From a checkpoint of a small sound classifier.
Model: 24.7M parameters, log mel input, norm layernorm, activation gelu, layers 12, width 256.
Data: trained on single notes of musical instruments (NSynth), 78125 training examples, 1.0 epochs.
Rows from block 7 of a small sound classifier, named by matrix and row number. Rows with one number belong to one neuron. Each number is 128 + 32 x the weight over its row's rms, rounded and kept within 0 to 255. All counts start at 0. Numbers have three digits each. After the name is the row's rms in percent of the matrix's.
After each neuron's rows are labels from the 100 clips, of 14976, where the neuron reaches its highest value: "responds to" is what is common among them. Only what is clearly more common there than usual is listed. The data: single notes of musical instruments (NSynth).
# fc1: second MLP up (model.blocks.7.mlp.fc1.weight, 1536x256), inputs 128-255
# fc2: second MLP down (model.blocks.7.mlp.fc2.weight, 256x1536, transposed), outputs 128-255

fc1.70 075:153108090106145145124131121104088080216083094103155085053134142190121145128172100121167149190106009163162100105065159099113079109088110056088109136114148116138081120102159125122110167093132123107131152154137168196164086158163159132136153154074132101138165112187131166109115186136127115158144136177117146111168119174179092145077159134111131110154073160180125091176097164181133130173148
fc2.70 056:149203092097113182131119134105147144085081139107030117123095120122135131166092087120114136122178169068094187102165081136164110083126136175109122132107100142187201114179125123161129166123097108194154153118139115114132056110063190087160136090194109169165079123112170127157153112116148149118067196137222147163113159070077150147189123139103153145163136158139121199070151146169177178136150
responds to: pitch class B; octave 1

fc1.658 071:111230136149125114143152095149100140139050070158122106124173142162167123112115130120134150129193166170182005131107118082150088159077147055117110099169073154170107134104060103122153105128104133105114125146086088144127092125116131177110139061154121147139124110151143103141128114199102197151105143127086128159089143163122116066123176145142141138152129111191146145102151123156134176146162
fc2.658 046:161101089138122132132119123125149156091113151137091096101124108101095112151131092096050091122102098069049173140135130150121111112134143202123145181091173131156193146193142136157130119133082143204166157140211167153112075080147190124111175255132128159127130159118153152110144109125117094102073163167197166139117120137136108150198106168123084125144168136145129127129111172119154157128126
responds to: pitch class E; pitch class F

fc1.490 130:143104135156155133156152181152108134236122114164155123082088152188192158128107081117134199140222138191203171116098132145084112086110055052087083075090080099089074140093117088113137132084117153089142108153086102150132046112127122132162125137129140094112114144170090128123139166134129141132106136173072096156102120097109150111078105124142109081139106142158133117097108098106139100101101
fc2.490 103:121114145125133155119144134107134132237118126145212092100098126193147132103137105121161255164255134201159114142128097128106121131109108062121118083112081108128113129119133119101117133091133108108112154146084102163137000129103162172143122054104144154151157134139116149102137161161144108138160133163075153132137153088138138117107130156136119129128090145158149131124127105183129135139109
responds to: octave 1

fc1.199 126:134148110131119104135103128188176170174092114137127146099129139159121198132159118157126116123158097169180115213112130208120106102149093111082142124153082119086037123077120145095144110092152112120102118116066120144124106124089104139097114088208161156159088144120086098121068116112128109103100117105082101141079098112082147079102124100155071137107096132142133118143057105114156109096066
fc2.199 161:137176094087152125094097124138160150154069121090085162114129138155139141115123111213083079167110121162207063151140141207181050112152142120063130160181126141110118135117081151062146158088131101176116093115048130168164084151070095131116127082203138168205065110116103150143148110062110122129084178114106109143127121095088153088070165132149090150123156111142071152119117134120156086133112
responds to: pitch class G; note: G4; note: G3

fc1.61 095:141077149133099136137150149188102085192159152108184107162178146108134122183208161161246223162198074167170168157110165148091124167080113086100125097123163093141053114104101136110126106155092117129161112129159115153166229098137118122104133183114137078172102134128103112136095136127096091101127103154123080094127112100124114096126123088148063063141117083090135066113062146098105116151067
fc2.61 088:150085095111126133145147121104140114151181149168115083133124114168119109191119102045177181086095096137045129083141121097069059125125149113131121147127124155155155113115189127137133162141128107146142164153179172108163255126116126062132179154119138138137079181123157139161141135088131112134110161152205147135116102166107170165161135086107143122095123178174182083137144133150147153144110
responds to: bass; octave 1

fc1.460 125:169063117115136112114152127112141078164199115116111122091141120189123119145156148135175149122116100127148169131099152165062098141163129062123119122102158145110094113088184097149103092100167097120128138109095120138187097092081097099070081130171093114116084177123088133135152137113156154115122156150124147100132083113045153119114111094092176052130115136134155102170069133057126131112103
fc2.460 149:150118083058141106112138146103123138126156133115095084060131125160122125166131127092072088133047093149089129122128098142083048110143134083193114141137185128104145137151169121183128214141169121158103128102125158153157084135087116128144102175132112160106091184093127131154163149041149120125183165147186191129114072119065146184175155116087144123175115150110179118182118145122112120126098
responds to: pitch class E; octave 3; note: E3

fc1.486 117:094083086154087127138125073161137147160129151112127167120120095166157168091172150110111152102133187197198122203151156195144109161151140079129127162149055088102116147103097168061163098075146111084104131151077096140099136158173095175108135107167155177133063135144090128120084109125096102088094113141105114128083156087096129066066117104134093172059124128117099087126086115102087104093126
fc2.486 132:148143118057154108139107141140118160104073123094023139116128144166135134139112196193105080160117144127131047131137113152144096108149112100122113117142157204088173168170099100142148198149135094199104147105052121167161115097095148146130100129190095153141041116130074144132159154038108087122129143129136140131133135094046138116114201118104088149120140127130132125143123108158199105093151
responds to: pitch class G; note: G4; instrument family: organ

fc1.722 138:106125110129120094122106142177185165147115145098128146106155126143136202122158118172118116113115105160198113199091146200139087083151103112079138128153100117085076138096118136074156122115166107108104111118074101149172122126094065157119111095185171141144065120153079093127084141062130114090091123098110109140064093097098131104071131095171082142091120125146107118117048093090146112133081
fc2.722 195:118173090085140124087092134145155159144054111108081160113132130142150140123125131211089089174125124154194068151140120203173064112167146125086125170196122145117118122128076161062160162088133105182099122108047123160163115138089100161128134086189152171198056104119096160136148119059105110122097181118113126165118126115088157078080179133146086167111151106139075142116124135133167089112109
responds to: pitch class G; note: G3; note: G4

fc1.482 086:140055194164151156141142135147139129190121135079136134172128153140099125087169165090163166132137103130170113138114159108079147099138120087121179143113124131075078114112125142163144130101099113125130130146075135086172135121173125126115088134223173093102092124146095139105116141183142075110146098209073102046158122107132093128150100150152100088116133117091164083157041093130115150108169
fc2.482 068:115160166126122136107136109112102132039115102067089194118140146063106134112111138159139077110133139105133126164152177104206230142119124208120163114125171161109170146165104088164101137186105154090123063080159090137093188125155148071103112123135110150123199116134129074131082117116080154130103112071154065123144146108156100091133157127123174131131098115111084161097145141124129124129174
responds to: pitch class A; octave 3; note: A3

fc1.175 121:123121087131096118131140109171184131138121130103128173112131104179129195111160171151119125138128130178208131202137166193150079110156102079118127169141071099096104124096112147066158110087145092118097120137066115135133136138083067131086105082191143150143081131149097110101053149093111120086101103139072115113086109125103151090080131112124068139091107117123087105120076111093125118087086
fc2.175 143:134177091065149116109102141141148160118048122108061141108129136145157135137128140214096076175128128152172056129130094193174064109157133117089123149175134170113144133143078141089168176102133099195109134114032126158158105117094123164141124096199139177173043100109098158132146120049114102121102169123122143158126130103067135083087189129135089156113140115140086140123132124129184079121110
responds to: pitch class G; note: G4; note: G3

fc1.467 107:128109122184102156115127159122060118224110096152187126116089107193160114133084128130139191162205202164178127126149097191109101102089100096095095071104059127164082083140134118095151087102154122096153128175120090164142061112128151139170118114155129109122086159138118148116129144142107113074146164165100126162098095154078140068112099150107115139127127155155140083128124119150114142118179
fc2.467 086:144086158194150152073139152116109147198119145216209124169143122165147140118108108064080208153180113203114138120126123091098135156080131149059105101095104055160119123142102162070123123109136101126129180107126109177116000112135123148130154119032126138113151143097118157110116075197113115125099093223115125152129152132182138162102155133137073149129134140094123158136130107201141229104151
responds to: octave 1

fc1.520 091:143089132157172128128144138090138123177130158120188108112127140158153144104122096128138145192155063107185116113103113119086124119103107086097130063164089104147087079082148168111108100159155144135109083158139152155152085100145119112119117131102174094163126161165173147116119148147176122170107141098055106126099121023187150126123105138176108053080163149115132102124108132145162133160123
fc2.520 061:151174123133116109154125119090114124057139149145088109121102086093132151096120130083076045116120144112057158119112109118167193128108153179178129128105124141137202164213096067175112144165147123122146175122196114133138023126149191148129106139128104167104144103106161151099189107153120154106098126157191146167144194140139126159160131152122101115155111125126104193150141112142135200156149
responds to: pitch class B; note: B6; note: B5

fc1.267 055:155058177141188099066154148130118176125153118157160089086081175133156135113093107083105118159140206103092089119093142139076099101153074128091156104113160101157134123163121144138138078131155141105116123144118169102140134120088145132062107114066066104088140174130115074086125141079116114130166128166110092070126109117185134127059107142175138122126158123156146102127166095185121108095131
fc2.267 036:127163071124086149216105153149106095103091096120120189147169083102147085141129126127126069146022090156171128135137139178115123109115107102177091126135095128132157125067122106117118141165125142061175165146183121136157142141182097036138129228193152174111075124157127167133132179086128118090101110146176072155157146176084131112153127083097097157080095138134166075123155099113159174157147
responds to: mallet; pitch class F

fc1.637 136:126135100129111106105114151176185136129089118118124155122143135152129184133157126126136113156113122173214120198117156191140092128170086094102121120167094127057078137100127173090158139091154126106086111154077105148144124137117096156098126082194170156144079136126105106133081120072112129113078111122059115160075094094072146091070122114135104134098102124123111123104055112100155121109087
fc2.637 178:128167098077158112094095131134152159147065121084077156097132142152140143109140133218096080170105117163198054150131142200176058100154139106073124163181136152105115132118088142065148171103145096182113098102038140169165100141069092130110112077198135172202061117132089144146159109059132114120096181103106125147126132095079143080079166128144080141116154115153075151131118149122155086129112
responds to: pitch class G; note: G3; note: G4

fc1.18 093:131116118139129123116133162111227131184150191153142108134112118177191116118098139134170175167207114167148123145124161126089123096126114105080086098113121089097134120099132166122114102083161116118099139149060140143180065131114128096147085082121156156150065110155096145108133151112147161086086171130104104103125151067166161161074070101161078156118151125144162117154111116147119113163115
fc2.18 086:117183168123121148124090110143141126120084148130207115183129120124120143081134096083123091116203106138123072143123117151208192139101110109140166143124094126152180135112104098100146112118120112111118142171191101131130065161137174139147175119102147127154158047132168128111164114218130124149086112093184130151129138123242118067120106187157047121131131101149102205140114138166133153138132
responds to: pitch class D#; pitch class: F

fc1.251 119:126145107149131112103129169183181148179105113121153153068107145178140218121148120112146118124147095170193128216127137164124086102147100112078105134148047122086060117110138150089161142085163113095113132127067094144136104134124089178081106096188152156151091152118086087126050137091105119106104132119092125121090135104086158101094127124157103120096100123134119093130055113096128112112100
fc2.251 141:131167109082155132099110122142153139159069113095074166129128135159140125120127120217083087154118129175198052149137136203180064122158127112047127148177125157128113140123082151067125162103119088184113109122030124165166074127070096113110133064212140160210064116124090159143138108065117114117082171114091105147128116093086130095067166128145087144116152116149075148111119128137167101134115
responds to: pitch class G; note: G4; note: G3

fc1.513 091:119131095116131166145137138161130113150143089142165157103093090150164159129146093095193163116197094135137105154099165184119154109085102083092097119125059138183071124101159111099138091092113124073140105142135127105094105118114121150070146038129093099132082140109162139167108132132130189132096113092086126110128124190102138084076080074135157101110126145147117071088114068104157137151131
fc2.513 070:151184125124150164118081126156167129071098144083091151158130125089115094142122116086082067100097141096096071123125121101177210128122107112150150106123164170140179162173116116154119152203072125216110176134194127111176054134122191066130153148171111107129151118098111147116159140152130119116160110112130125138143070160200062147144169136131136137169137125110134119102136129163194177148157
responds to: pitch class D#; pitch class: A

fc1.605 122:135105156158113141139162152130125124236152114172200158084069096170152184130131098087150200160223126177167136174101138183082113099090086043090081048086085094147085123123138111099126103090140130123155096164101080131139043116102136155136087083133109115128129134153103115085116158148151151111104138121100101112095131124145136108085110130159103089120117164171125131111098097109138119117119
fc2.605 083:125113127148121149148140142120142127241146131160208103131096119195169134113110118105162255154255123192154148143131117127068118137113095063145121094093085098141111127091131133093128104098141116071116144129082118142130000113125146174134132066103151157133132108162123143106145144164145145113130124172089134130129169114142128115087141135125114142131103130142152087129128085168137137132103
responds to: guitar; octave 2

fc1.85 110:134141076168118157133141097122154120146140149180215133112115099105099192150135096098148128126164150119127137126135122160110122125154132104194175140135099131120100123134099133114151077106089155119130110151120082037133127129130142146142139165045193056102135121155170099126136158102078064139154122081084143168103095137165147070116109142103046113131108101143098096092132119060101036126070
fc2.85 127:121122122150106117156110135117101122089172110154135111093157135089130133123127149054105086112088106094115199115117145122073149158107156157178125132104166104146095129140142128200116091123152166051152130083138141092097131119200135176122088186091119114042165135085112122122124152152130151135167094147090143125145140207139085182137151111118153112161132098066156078109130118056078131116137
responds to: pitch class F#; note: F#6

fc1.33 057:113147086161141144160117088165136123092119102125140120160146100171155130166118154104163135098141115115109133150068191136110183180103101103192151128126082126122177144068127168159105111136117117102190098136088128133061098190110078136155121169173135154145168144149170122094099178115146060177100120199147144124135144153109090065174149169136196211103130173123120133123136151062116061157146
fc2.33 042:107126133085096071122147163081076126113107175167087128076081140072116078119118179188177146145110121115123115087164146106163129133141132207151146135177074154108147134197134101166171150132169156178130176134166149127138134093120222142146113080095179160110085100074127101159165086104150113156122137063158076137124172118099123110182144085099114119183132129157117163131177199150134096123118
responds to: mallet

fc1.40 102:122063175099103149178155138139153085177123130118178144175149140116179113155123120134210221123160081159148099202125162132079125118101097107100116098090127095167056126101138134112139062175078108114134097145197123093115223101134114101070130215143164111129122157200121133098089130121097087110145098154146142108114118134123109091130086082130082039116128128083158066128022114084132106121108
fc2.40 091:139080104126138125133139137107142123205195144167127125146128119157127099157142139077192203107101088135093127129111161133082100149124134113125126132127137133138107109082195156108136115127119094120114143149142172117170255143091085064120151170092126083138098172106135161153135152111154108121108133162150118136097090178147141153099122084123126112088115139176158090139125126115124143132068
responds to: bass; octave 1

fc1.249 101:145043135113123169149131152171152088188168153117177154169095115080164115133175085133221228094126102123135112214100190095068110136083114088142138145106167080124061127083120136077138106158109132121169093120163112148163205105130091099159150190111162087127107142176129117100105147110124125111124095156185137093108124148111116087143097101154123057149076111111163068151028127077130085152100
fc2.249 082:146098133137111130129140132086146107165178128176137109158146120157109091147130109075199206130150071100082131070104154121108128151104154155130119116108131142171101118122196150117127092115145114118131144167180154075142255134099115065118158152074127082128126174107152144144141140169140106119137123156124117150101098164157147172118117128125125110104146155186162117118153138122130176134108
responds to: bass; octave 1

fc1.11 077:168099073074102053119158111151129131139162093075119142088118104174094097104101149111163173144191080130160154136103115182126187147101122075160117084134165160018154146129138104176101170119109143123164106095134139155101115163162151160126097139196140153135201113163111079117178181121078154169154183137119128141123124109132121125114123145142174121171118105158136141123137113117098036147075
fc2.11 062:123145141180124187080117118109158154140074122190143092167170122131140134170111117067068170121132137130103139059133101096115093130114101164030153127104112087188120134154134193084151099122130122188108161145166113109154092103119135152142168107122132109099077138089157167140117105147145099104132108205158142152130122127120123195110161159124070161117105129078161165081121133196195239091190
responds to: guitar; octave 1

fc1.139 051:152174114103092089217076133169147105111089137121181099119138190155089159126137107110154116097146106133171086128156113147181134123162076123164134102170073137137133114166159095149132199165135099152176113203135125146152084101099157137097125096068119127168195136115130166134143125117097133204100185124085091117130132118144136099162092141101111125104142116195079121106114159068098122104125
fc2.139 039:106101144153087127138117132127141115108137083148108192142099108035135134152081151145065067121109164079130114147136137113085215095109080126111133185101129129168098157152089171168130098128106130139100154139146110143133134130134094148105115174169134103116129108163097139148131093108082170133172119090235092130130131186114108162130134168071154164175118110079119116147151120095197124128153
responds to: pitch class D#; note: D#3

fc1.82 052:160119149168087115139153105121150143196153163131136106181159189132163131134115075027160097128144172127121125066094115186094155148130134094144200145134147153095123137131171154124162145147136187092122116178116159126149120171128117189138151135141125106150146098058132161094143155178107123140097151111060117113153162097154116141125152128060124152176086102084116077135105179171084115089143
fc2.82 030:116160102128143150070115131175154165157113076074180125127092137122151200141115141162086112140070119107129112156113114141109100092109106114101057150141154109101107097102120151098176100090129152159153143088092111126091165149101160109110178113104160188130127105160171095135177098097135197170148162158208112135101092133209166104167162102143117112100083125129159174145125069144162158195127
responds to: bass; instrument family: guitar; octave 7

fc1.196 133:135126142149125140153149155147101123248142091173190124092098109192167172117130100115119177163233145171180158132118120147112119086110113065087087066112072087133097111120140100096104064074132111092175132162085087126126065106131152129151119101125103130152127120156064118114132170159143110128101116165067105114128104117106120119103124127155144070112102139152099119103095102142131102130132
fc2.196 105:123095114144116136165141126115149134245156138167201110109084116194144130114122121096190255145255151183151136149119116142082113130117118072163105100101080124134108113091129129099132119093156133087122157144073108144150000123109127154136132058103145130126127130167133141113136159147141122116136126162060144128136158115117144094093119124110116113120092140149141093146113082125106107116099
responds to: octave 1; octave 0

fc1.384 062:156186160190122109123122148129091099106101142116188105114098085123120171100071124070093134100160169125108155143136090126143082107125150118177088099098114199087122152136172157116086044088121149128119160144140129106102080130109110187146110097114130082161185150173080158095132124134133160056113148132101092121136113174199089071045119102144117205071134103176126136128123095115092111089180
fc2.384 042:093117078123113124141117122132130151164124125122102171139116110166139123164130100085011069085113108119135090191160164118126145106118079126173158112116175156139146101111129117169142114164188107095133151124150071111204113117123086109155111214128135159134135086159133147175104121053113143146168110139228085122136181169116147060146162124105091176093076144034182078106120083099112151158091
responds to: pitch class F#; note: F#4

fc1.725 089:151149093180142140115160109159105132123069170145120126129143156097155123127096165170146165135162243180131153175194082108134120107115085119097115139087064154130176102077102133078066142202097152150135087118117077154114107091088100158142152093114088121165145140190128113107142097139119112155083144104109126071113163052093178103113097099125096140087136164180151161119148076130132100092113
fc2.725 065:132195116060139139103117134085127133056155127167098090129110103143128123121100111079040029089135076078070169092122086131085106112137143163180132150158146132144164141173121138157142138084149119095141185116160141118132084147104178142163143169083114185120103074076180135161166132114128140143112162169217153193113162143165130147189168164107154152186118158132122149128142142143101130134145
responds to: pitch class F#; pitch class: B

fc1.236 077:141055148148118175122137157122169128177141143138116113154126136098140106171154083131202221159148102104153112135064188136091130141077099109129121133123156113047108128148140163069130135141091128172144130158164157126112145069103123061157156177083161092158094172090163184157118147119187091113165119112101141104142082144145129159107099109122143142066095117123171091198085086139160137112106
fc2.236 060:143210093106138142091137124101114176039141106130100099123136133165141125145127093129096099162111115118087153096146091107160096118121143176110142166159084133178177106208154125131128160118114114184137127137135132121121192180075183119119173046137111171142156126084171102139107105096110153132095164131202124169109099140139186184166134156144177121142100152161107223089157154205144152114147
responds to: pitch class E; octave 1

fc1.554 091:111137115164114144168190136124190166192150087180122123143094143159146187129135129114203136142147255156104154128132104177095136070162094128113104082102074063064132131093087159104125097100163083066142143130085097146092109078058072139143110109154112174099081141133191075110045146119115137111100127147113122111107168096113151118135132092100124192079129153140114119065113095127137149081121
fc2.554 065:126166091113111105114144094085138102028134116070098128109092124088140107125102102107074033118113141115132199137154117155168163094145123145126118168141131217121171138135157095218112147155144151104132128107147139119131076157092168083092107107123127165130147059185135094194167121103109189142062177071197115183151123085123137103196040115120177086137141159171125123114141165114066083146154
responds to: pitch class B; octave 2; note: B2

fc1.505 064:098114126082144091118122095149117117159102140124068105160057120190163110114096103056137172133142116149127080164185125128152141139122109104100140117141154139214103176050199114186153092126097125061088105119129082180132122153170111112136128136186122177092083107133136098167123133072116134088130186126119130131108133153085136093120182164104126138131154170057164083111088178139141158117139
fc2.505 046:154148127184144137137137120095124137087158093144146138097171137105116171148145188193209173146108131071120183109143158153153147138124147210195143166118110125081140105170074093100127096155107147191124121127142178060117149081171125152087157122072120099085138149132127107052102134148089096139127096115014151104139132093097076175153106108102124069162174104120125177161134147100089090098143
responds to: mallet

fc1.129 111:153127114128120133147179147148101126232119098160174122104108151187190172104148123091145203157225134190183133156106118154120105115086085047068082086082083093097102114088126098102125098081104137080127112161102084130113062119100128137125106090121126090107127162165102096092126142166134110080136146164057098100120134093104132122093109122137114112093133128123120101121094113101119089069083
fc2.129 064:155071127171143167117143112107158108233125142134196125111098138186134125114128075108200255138255100166134139153117109100103136134071103069124138091113093112131109123077124158094125124117147117125124159126112127180192000140129142144105145086113150147171168126168126146124140152169171131130150131184090157132126145113150128094100115145151099121125105166154135106135111096161139126157132
responds to: guitar

fc1.740 097:136108124146154149179128115166080115171167097125157160120091143140144089123151063088185192160185138136149122095107128122134126084111087029117091131103068170165072109057129099086122138136089100084111103136074101155093098094152143081106143071122116111152119118182162119123137151130118160137078128116082155092095106158067152115061098081092123089147130154161124096118107092132127172167100
fc2.740 069:126221091105128176170094103164204149111098129121101118148115135133144142149129087084135075100187115077102108120124095168142178129116125085196133127127134151202140153144145130133144118149094111150114187113143108055137044134097171092150155131192130113142130115123129134130177148123116125111132117136088131152120091190190103074118125152145088138133155089104111081095114063109165145147125
responds to: pitch class F#; pitch class: G

fc1.767 104:128077107140137121150138170136093132254133102163164128114053128213155151112119094160168196157239136127141145170117114167050082104094097041124095107085090114167077123111113113090153060101124113089133131131100099125125045096075124129147096109131106115122136148168146114127116145128132119088118112134096114110090116131088147085102083102121118093099104110102123070100094089101115081128125
fc2.767 065:128133153158131162147103122144183100242114147173222129174123107167134101083147061065187216099236099197151107157128147143159160137108117053137121057120100121170120133093122132079140122090135099094123174163105112148157000138141126133145158090103149109150143094136100146126129150186144137111125106140072101158163139118209095076052136133133109158132111116149124080101096126150149151146111
responds to: mallet; pitch class C

fc1.743 115:119095127147124174104122125134120125213110148168188151093066136201144161145122143115132216141219167187191150147116117131108134113111071072077101067118071121091075157108114097114128061090139131101138100133045110120165048143109126117140107116130121153108115123197105105139140177145157129108118143140058115134123127093120092103072098124147127097118116119173132093108099064118142073146117
fc2.743 077:112083134154137116161129139115143129230170134156214070130123139162116137073142125079176255108252116175148138140098117149062121162084121062168138108108084086124120123106111115105132107128160134098143148157119133151134000124165136208135120127100140148124151123145116132098119104184142115127151104176091173101134192122136116131124140129153079093132107106133150111170121107136097126127099
responds to: guitar; octave 2

fc1.431 097:110034105108108155138120129155129131185130136125179154153120125121150155156172061079242212158185083154131145188094167143076127129097127080126144067110130126115110156081123119093097090125106130079136089153142118136160229143139107135126153172114143077151103134190129143128121107157128112103123108145143153118110137144076098105130120107114076094079138159092150058120055118072123112136110
fc2.431 082:119076149128122135123145121106139122158174138189121114144129129152143068165138144076190229123092098131081137125138141099075112148109122129112105141144132117173090110096193152121134142109126121148116156130147179110140255115087061059112156135102133093120103182101126138146110132118135098114131123183115113131107107164131153168111126106111132148115122150169162082138113098145138179126101
responds to: bass; octave 1

fc1.597 116:084126113151130136110166112157165154163106117134154143104122129158126207130171109129130147117140110183205127204135158170121124074145113071097162119158061141094069112075122150107177084107140087092078093125082113142137118111147068125096113079218162107156094141137106099123060111102130122105102087123074141150086054098089123109107134116128102126075127102142108105106079098138119114113075
fc2.597 124:131162083103142102096112115121153148126103125082064145088123132132138138126107110197060055149092137138192110129144125215159038107163148153085119174162123147124157122136090140086128152107129122189141105106063153151162084143075111119110116086209130171181047123139123146151161090041147138118058210129129128141126157090061156102114148107129083130114173130144089169142134126117146081142117
responds to: pitch class G; note: G3; note: G4

fc1.485 079:150130151083149138155142157114158132080160171105114061132115133166114093086147093142177173141175097128150138087097092099138133054117058095096117142143209161062100137175144128083096097122106107121181180128111140164136096118105147061125104076148144110122159142179133108111174155120103182163143087164100110144101154070197120159154087120136119084178131174103128113134169110091134048157137
fc2.485 053:129180131129133169094110136109168135119061144154102111162141147119137132117114134120073128105123200089041077111119071090161172125108141166127166141125110138139189132170131128164140189116125123137084147125160084108111137158101163164141157172129117159104105076057133129158144171155119119157141145098245168152154147129164155147120184176111137175157111137135123183088128133226184166116170
responds to: pitch class A; octave 6; note: A6

fc1.207 125:145106153174149157140151139084107187157120123092117114098102138141110122131134192168145128122151164113155119100153129123105128110125098073157180118109170179062095126108119086141076092142105115132121078112106115089147132061104117032073082117128130063107146154171074089088132171086087049088182098123104063113173102081091109096154093188118113081109078164128159072127099103148107082089113
fc2.207 182:154156132099174143068125125108112163123086088034153141071123148112114139114132159173081098140128136084123057127137090102163163108174146115131162098119205195064157161165095089156135157146100113123087083092131107119156130122116190120117092121156119134119152128136112102103180202096077092137196108104110125130131065052128133094157152204119125136123079169104111167127122128151112064109151
responds to: pitch class A; octave 5; note: A5

fc1.373 069:152170152132149138090119149151157141110165186132134132107107133145172107098128146105127110093114089140122112113092118102158137076092102089166123085142170123099117127124036169142073141098151124080113160166178167139112036090092108119121101090156090078079099194063103149122121105112074114146103096155065151126124088108163083123054132132097082130116111066153101159149135093110089120122123
fc2.373 056:115116090115100125158120108171132124116108084093108203118140118056104158131123083088046062075054118079129148190164155182136144134159119153149173152156158163165113171160165119145152120171133139103116113094177101103168168127175095106115102207152140118110172129126115131149142125091118124141138138070199096152120125210170124097119171110118138191139143082098125089101127133069175154161119
responds to: pitch class F#; note: F#5

fc1.523 077:130130095134115113121170137122108136154073117089127101092128120148176104081096094134117217201159130159186125113151144100082053061108110125082117117116081149094122148074103116080127107097103143150139085146103123166110086172108133150123162108095115127196108167146137184139109145158120146184078163125149137105149127070112181096109133071118148101092121120154133144155155086149162216142091
fc2.523 059:104182095093134181117107105083151122100104128146144083137132136132105138082107084097140151137203068102085147100102082145125100130070143118160136157143147090159123143162158136114120170117161119132138166120135161138163079140109202182145144177145146158161177105111161126160154139208156134109175187176155214159136143185182100184140110181142129120198152125157137193116133157131114153160149
responds to: pitch class A; note: A3; note: A4

fc1.713 119:164093145176147165104138115089122171137116129087125135103106135144086126140125182148151164144166126123145120101110080120113147088130102087145176110128160161060072141123092126151076105140095119124093082111088115085138131084104117056080070133161102077093133116162083099063150170062064059088207086108107083131112108069113097092100123170111113080085106153107163101096118100122098046114161
fc2.713 160:131157155100162124077131120102107155107069099021159157079128143095097131088141160192089087136140128098123053142135109091174182130154139128122171098122182181054150160166072070149126145152103128107106061101139097135134137128148183117113090132148132144135176113136107093102167181117076111142195101079111110126142092053145127079158158207138132126146084152115094168126120147139092061126149
responds to: pitch class A; octave 3; note: A3

fc1.209 105:114104128130116157166175164141107109243121097187166090089064140161146141072150091104153190154223152148176116160129125172067074102146109053110086079087086116164101105088110094095094152112126150108133113144113118159125082109132129139135132122110095113138157128163121117080128154132163136086136150154078112109135158092097130120092126140120158097107102134155110082105116077127120101133133
fc2.209 059:147164129130153154109141144100192146210136140147210141129088133168130137085108047105142236148255073163134183111111099151133143115068112103125124109126083076133119120098147135114125124071154096104127119128135118185134000161108185140128135111118153151144157113148148140145132137184132141094108144154161130165156148112158126122143098174146078108142117129168136178099111106163090119141109
responds to: guitar; pitch class B

fc1.389 053:169109127109137162141137089183117050126124149089125161119171114089140120106144135107078138128132102110137171147083120187150156074119104128105120140105138148117144181179081082098140105119141113100166122139109182085173139050192109112093122094155164118115104130115097200063123136141127179109186119122149177102103077156092164162108084105096129072158141114123103099115117081084161136105126
fc2.389 032:166115133144115142135162130141174165064060156133121076150171148118127092186146099085123127087138101110099108152116171118129160098160084134126156092142127218154140068099189132162120091172130166145126138167108063150108121085070124123173086067147138149136160181082138025176065085098132076144091092169073122127114111107193126075103130117123131141100153085151168078063153152141159140148141
responds to: pitch class A

fc1.759 135:169092145135134148161162154139109101253147106158166157088076096189187164121140109114141191150209183176179137148087117153108103100099074048080101045054092130111090116115155112098111091097137130093125100137099097130152042118097128145125110084132138110154135154163095113122124139147151132109112133150080106141075139108142130108076114118135104090131108146137106096120100076123128090104112
fc2.759 115:144116144134142144126145149118130127232150137166216088102107132191139137101123106096181252150255144197153147130113108125087121143113106059142102094107068100111107116106121105104122122093141120103126150138075120138120000128110142164128111053092122148114145133141122135102133149163146125119144135183045142131137150094124139123101110140126110086122096137152135122135136074151108122125096
responds to: guitar; octave 1; octave 0

fc1.142 108:114064142114098114168103164133102069163123111140170159175152144125167107173140112100198222152135088138145097241086176132092122118092098061099112117107140116160061128092133141124115073147112096100118100143173126137170222073135093100088109193126167087125087096178135135158102153153121126079115107108192129094085111120148134094124101093146084072101093111102163039126045107072132097127109
fc2.142 101:122067126129117150157145120120139117179173134174140113162131090169128092169117110060210213104137083123081144097133143111055125145113116137136130120129113119162103107080199147100130106118106126112138124152186147055145255120111079091134190150075124090124111182114158143154108144155141107126135119160142112129114110188134151155110110108128140128087113137167162080112126109132133158135088
responds to: bass; octave 1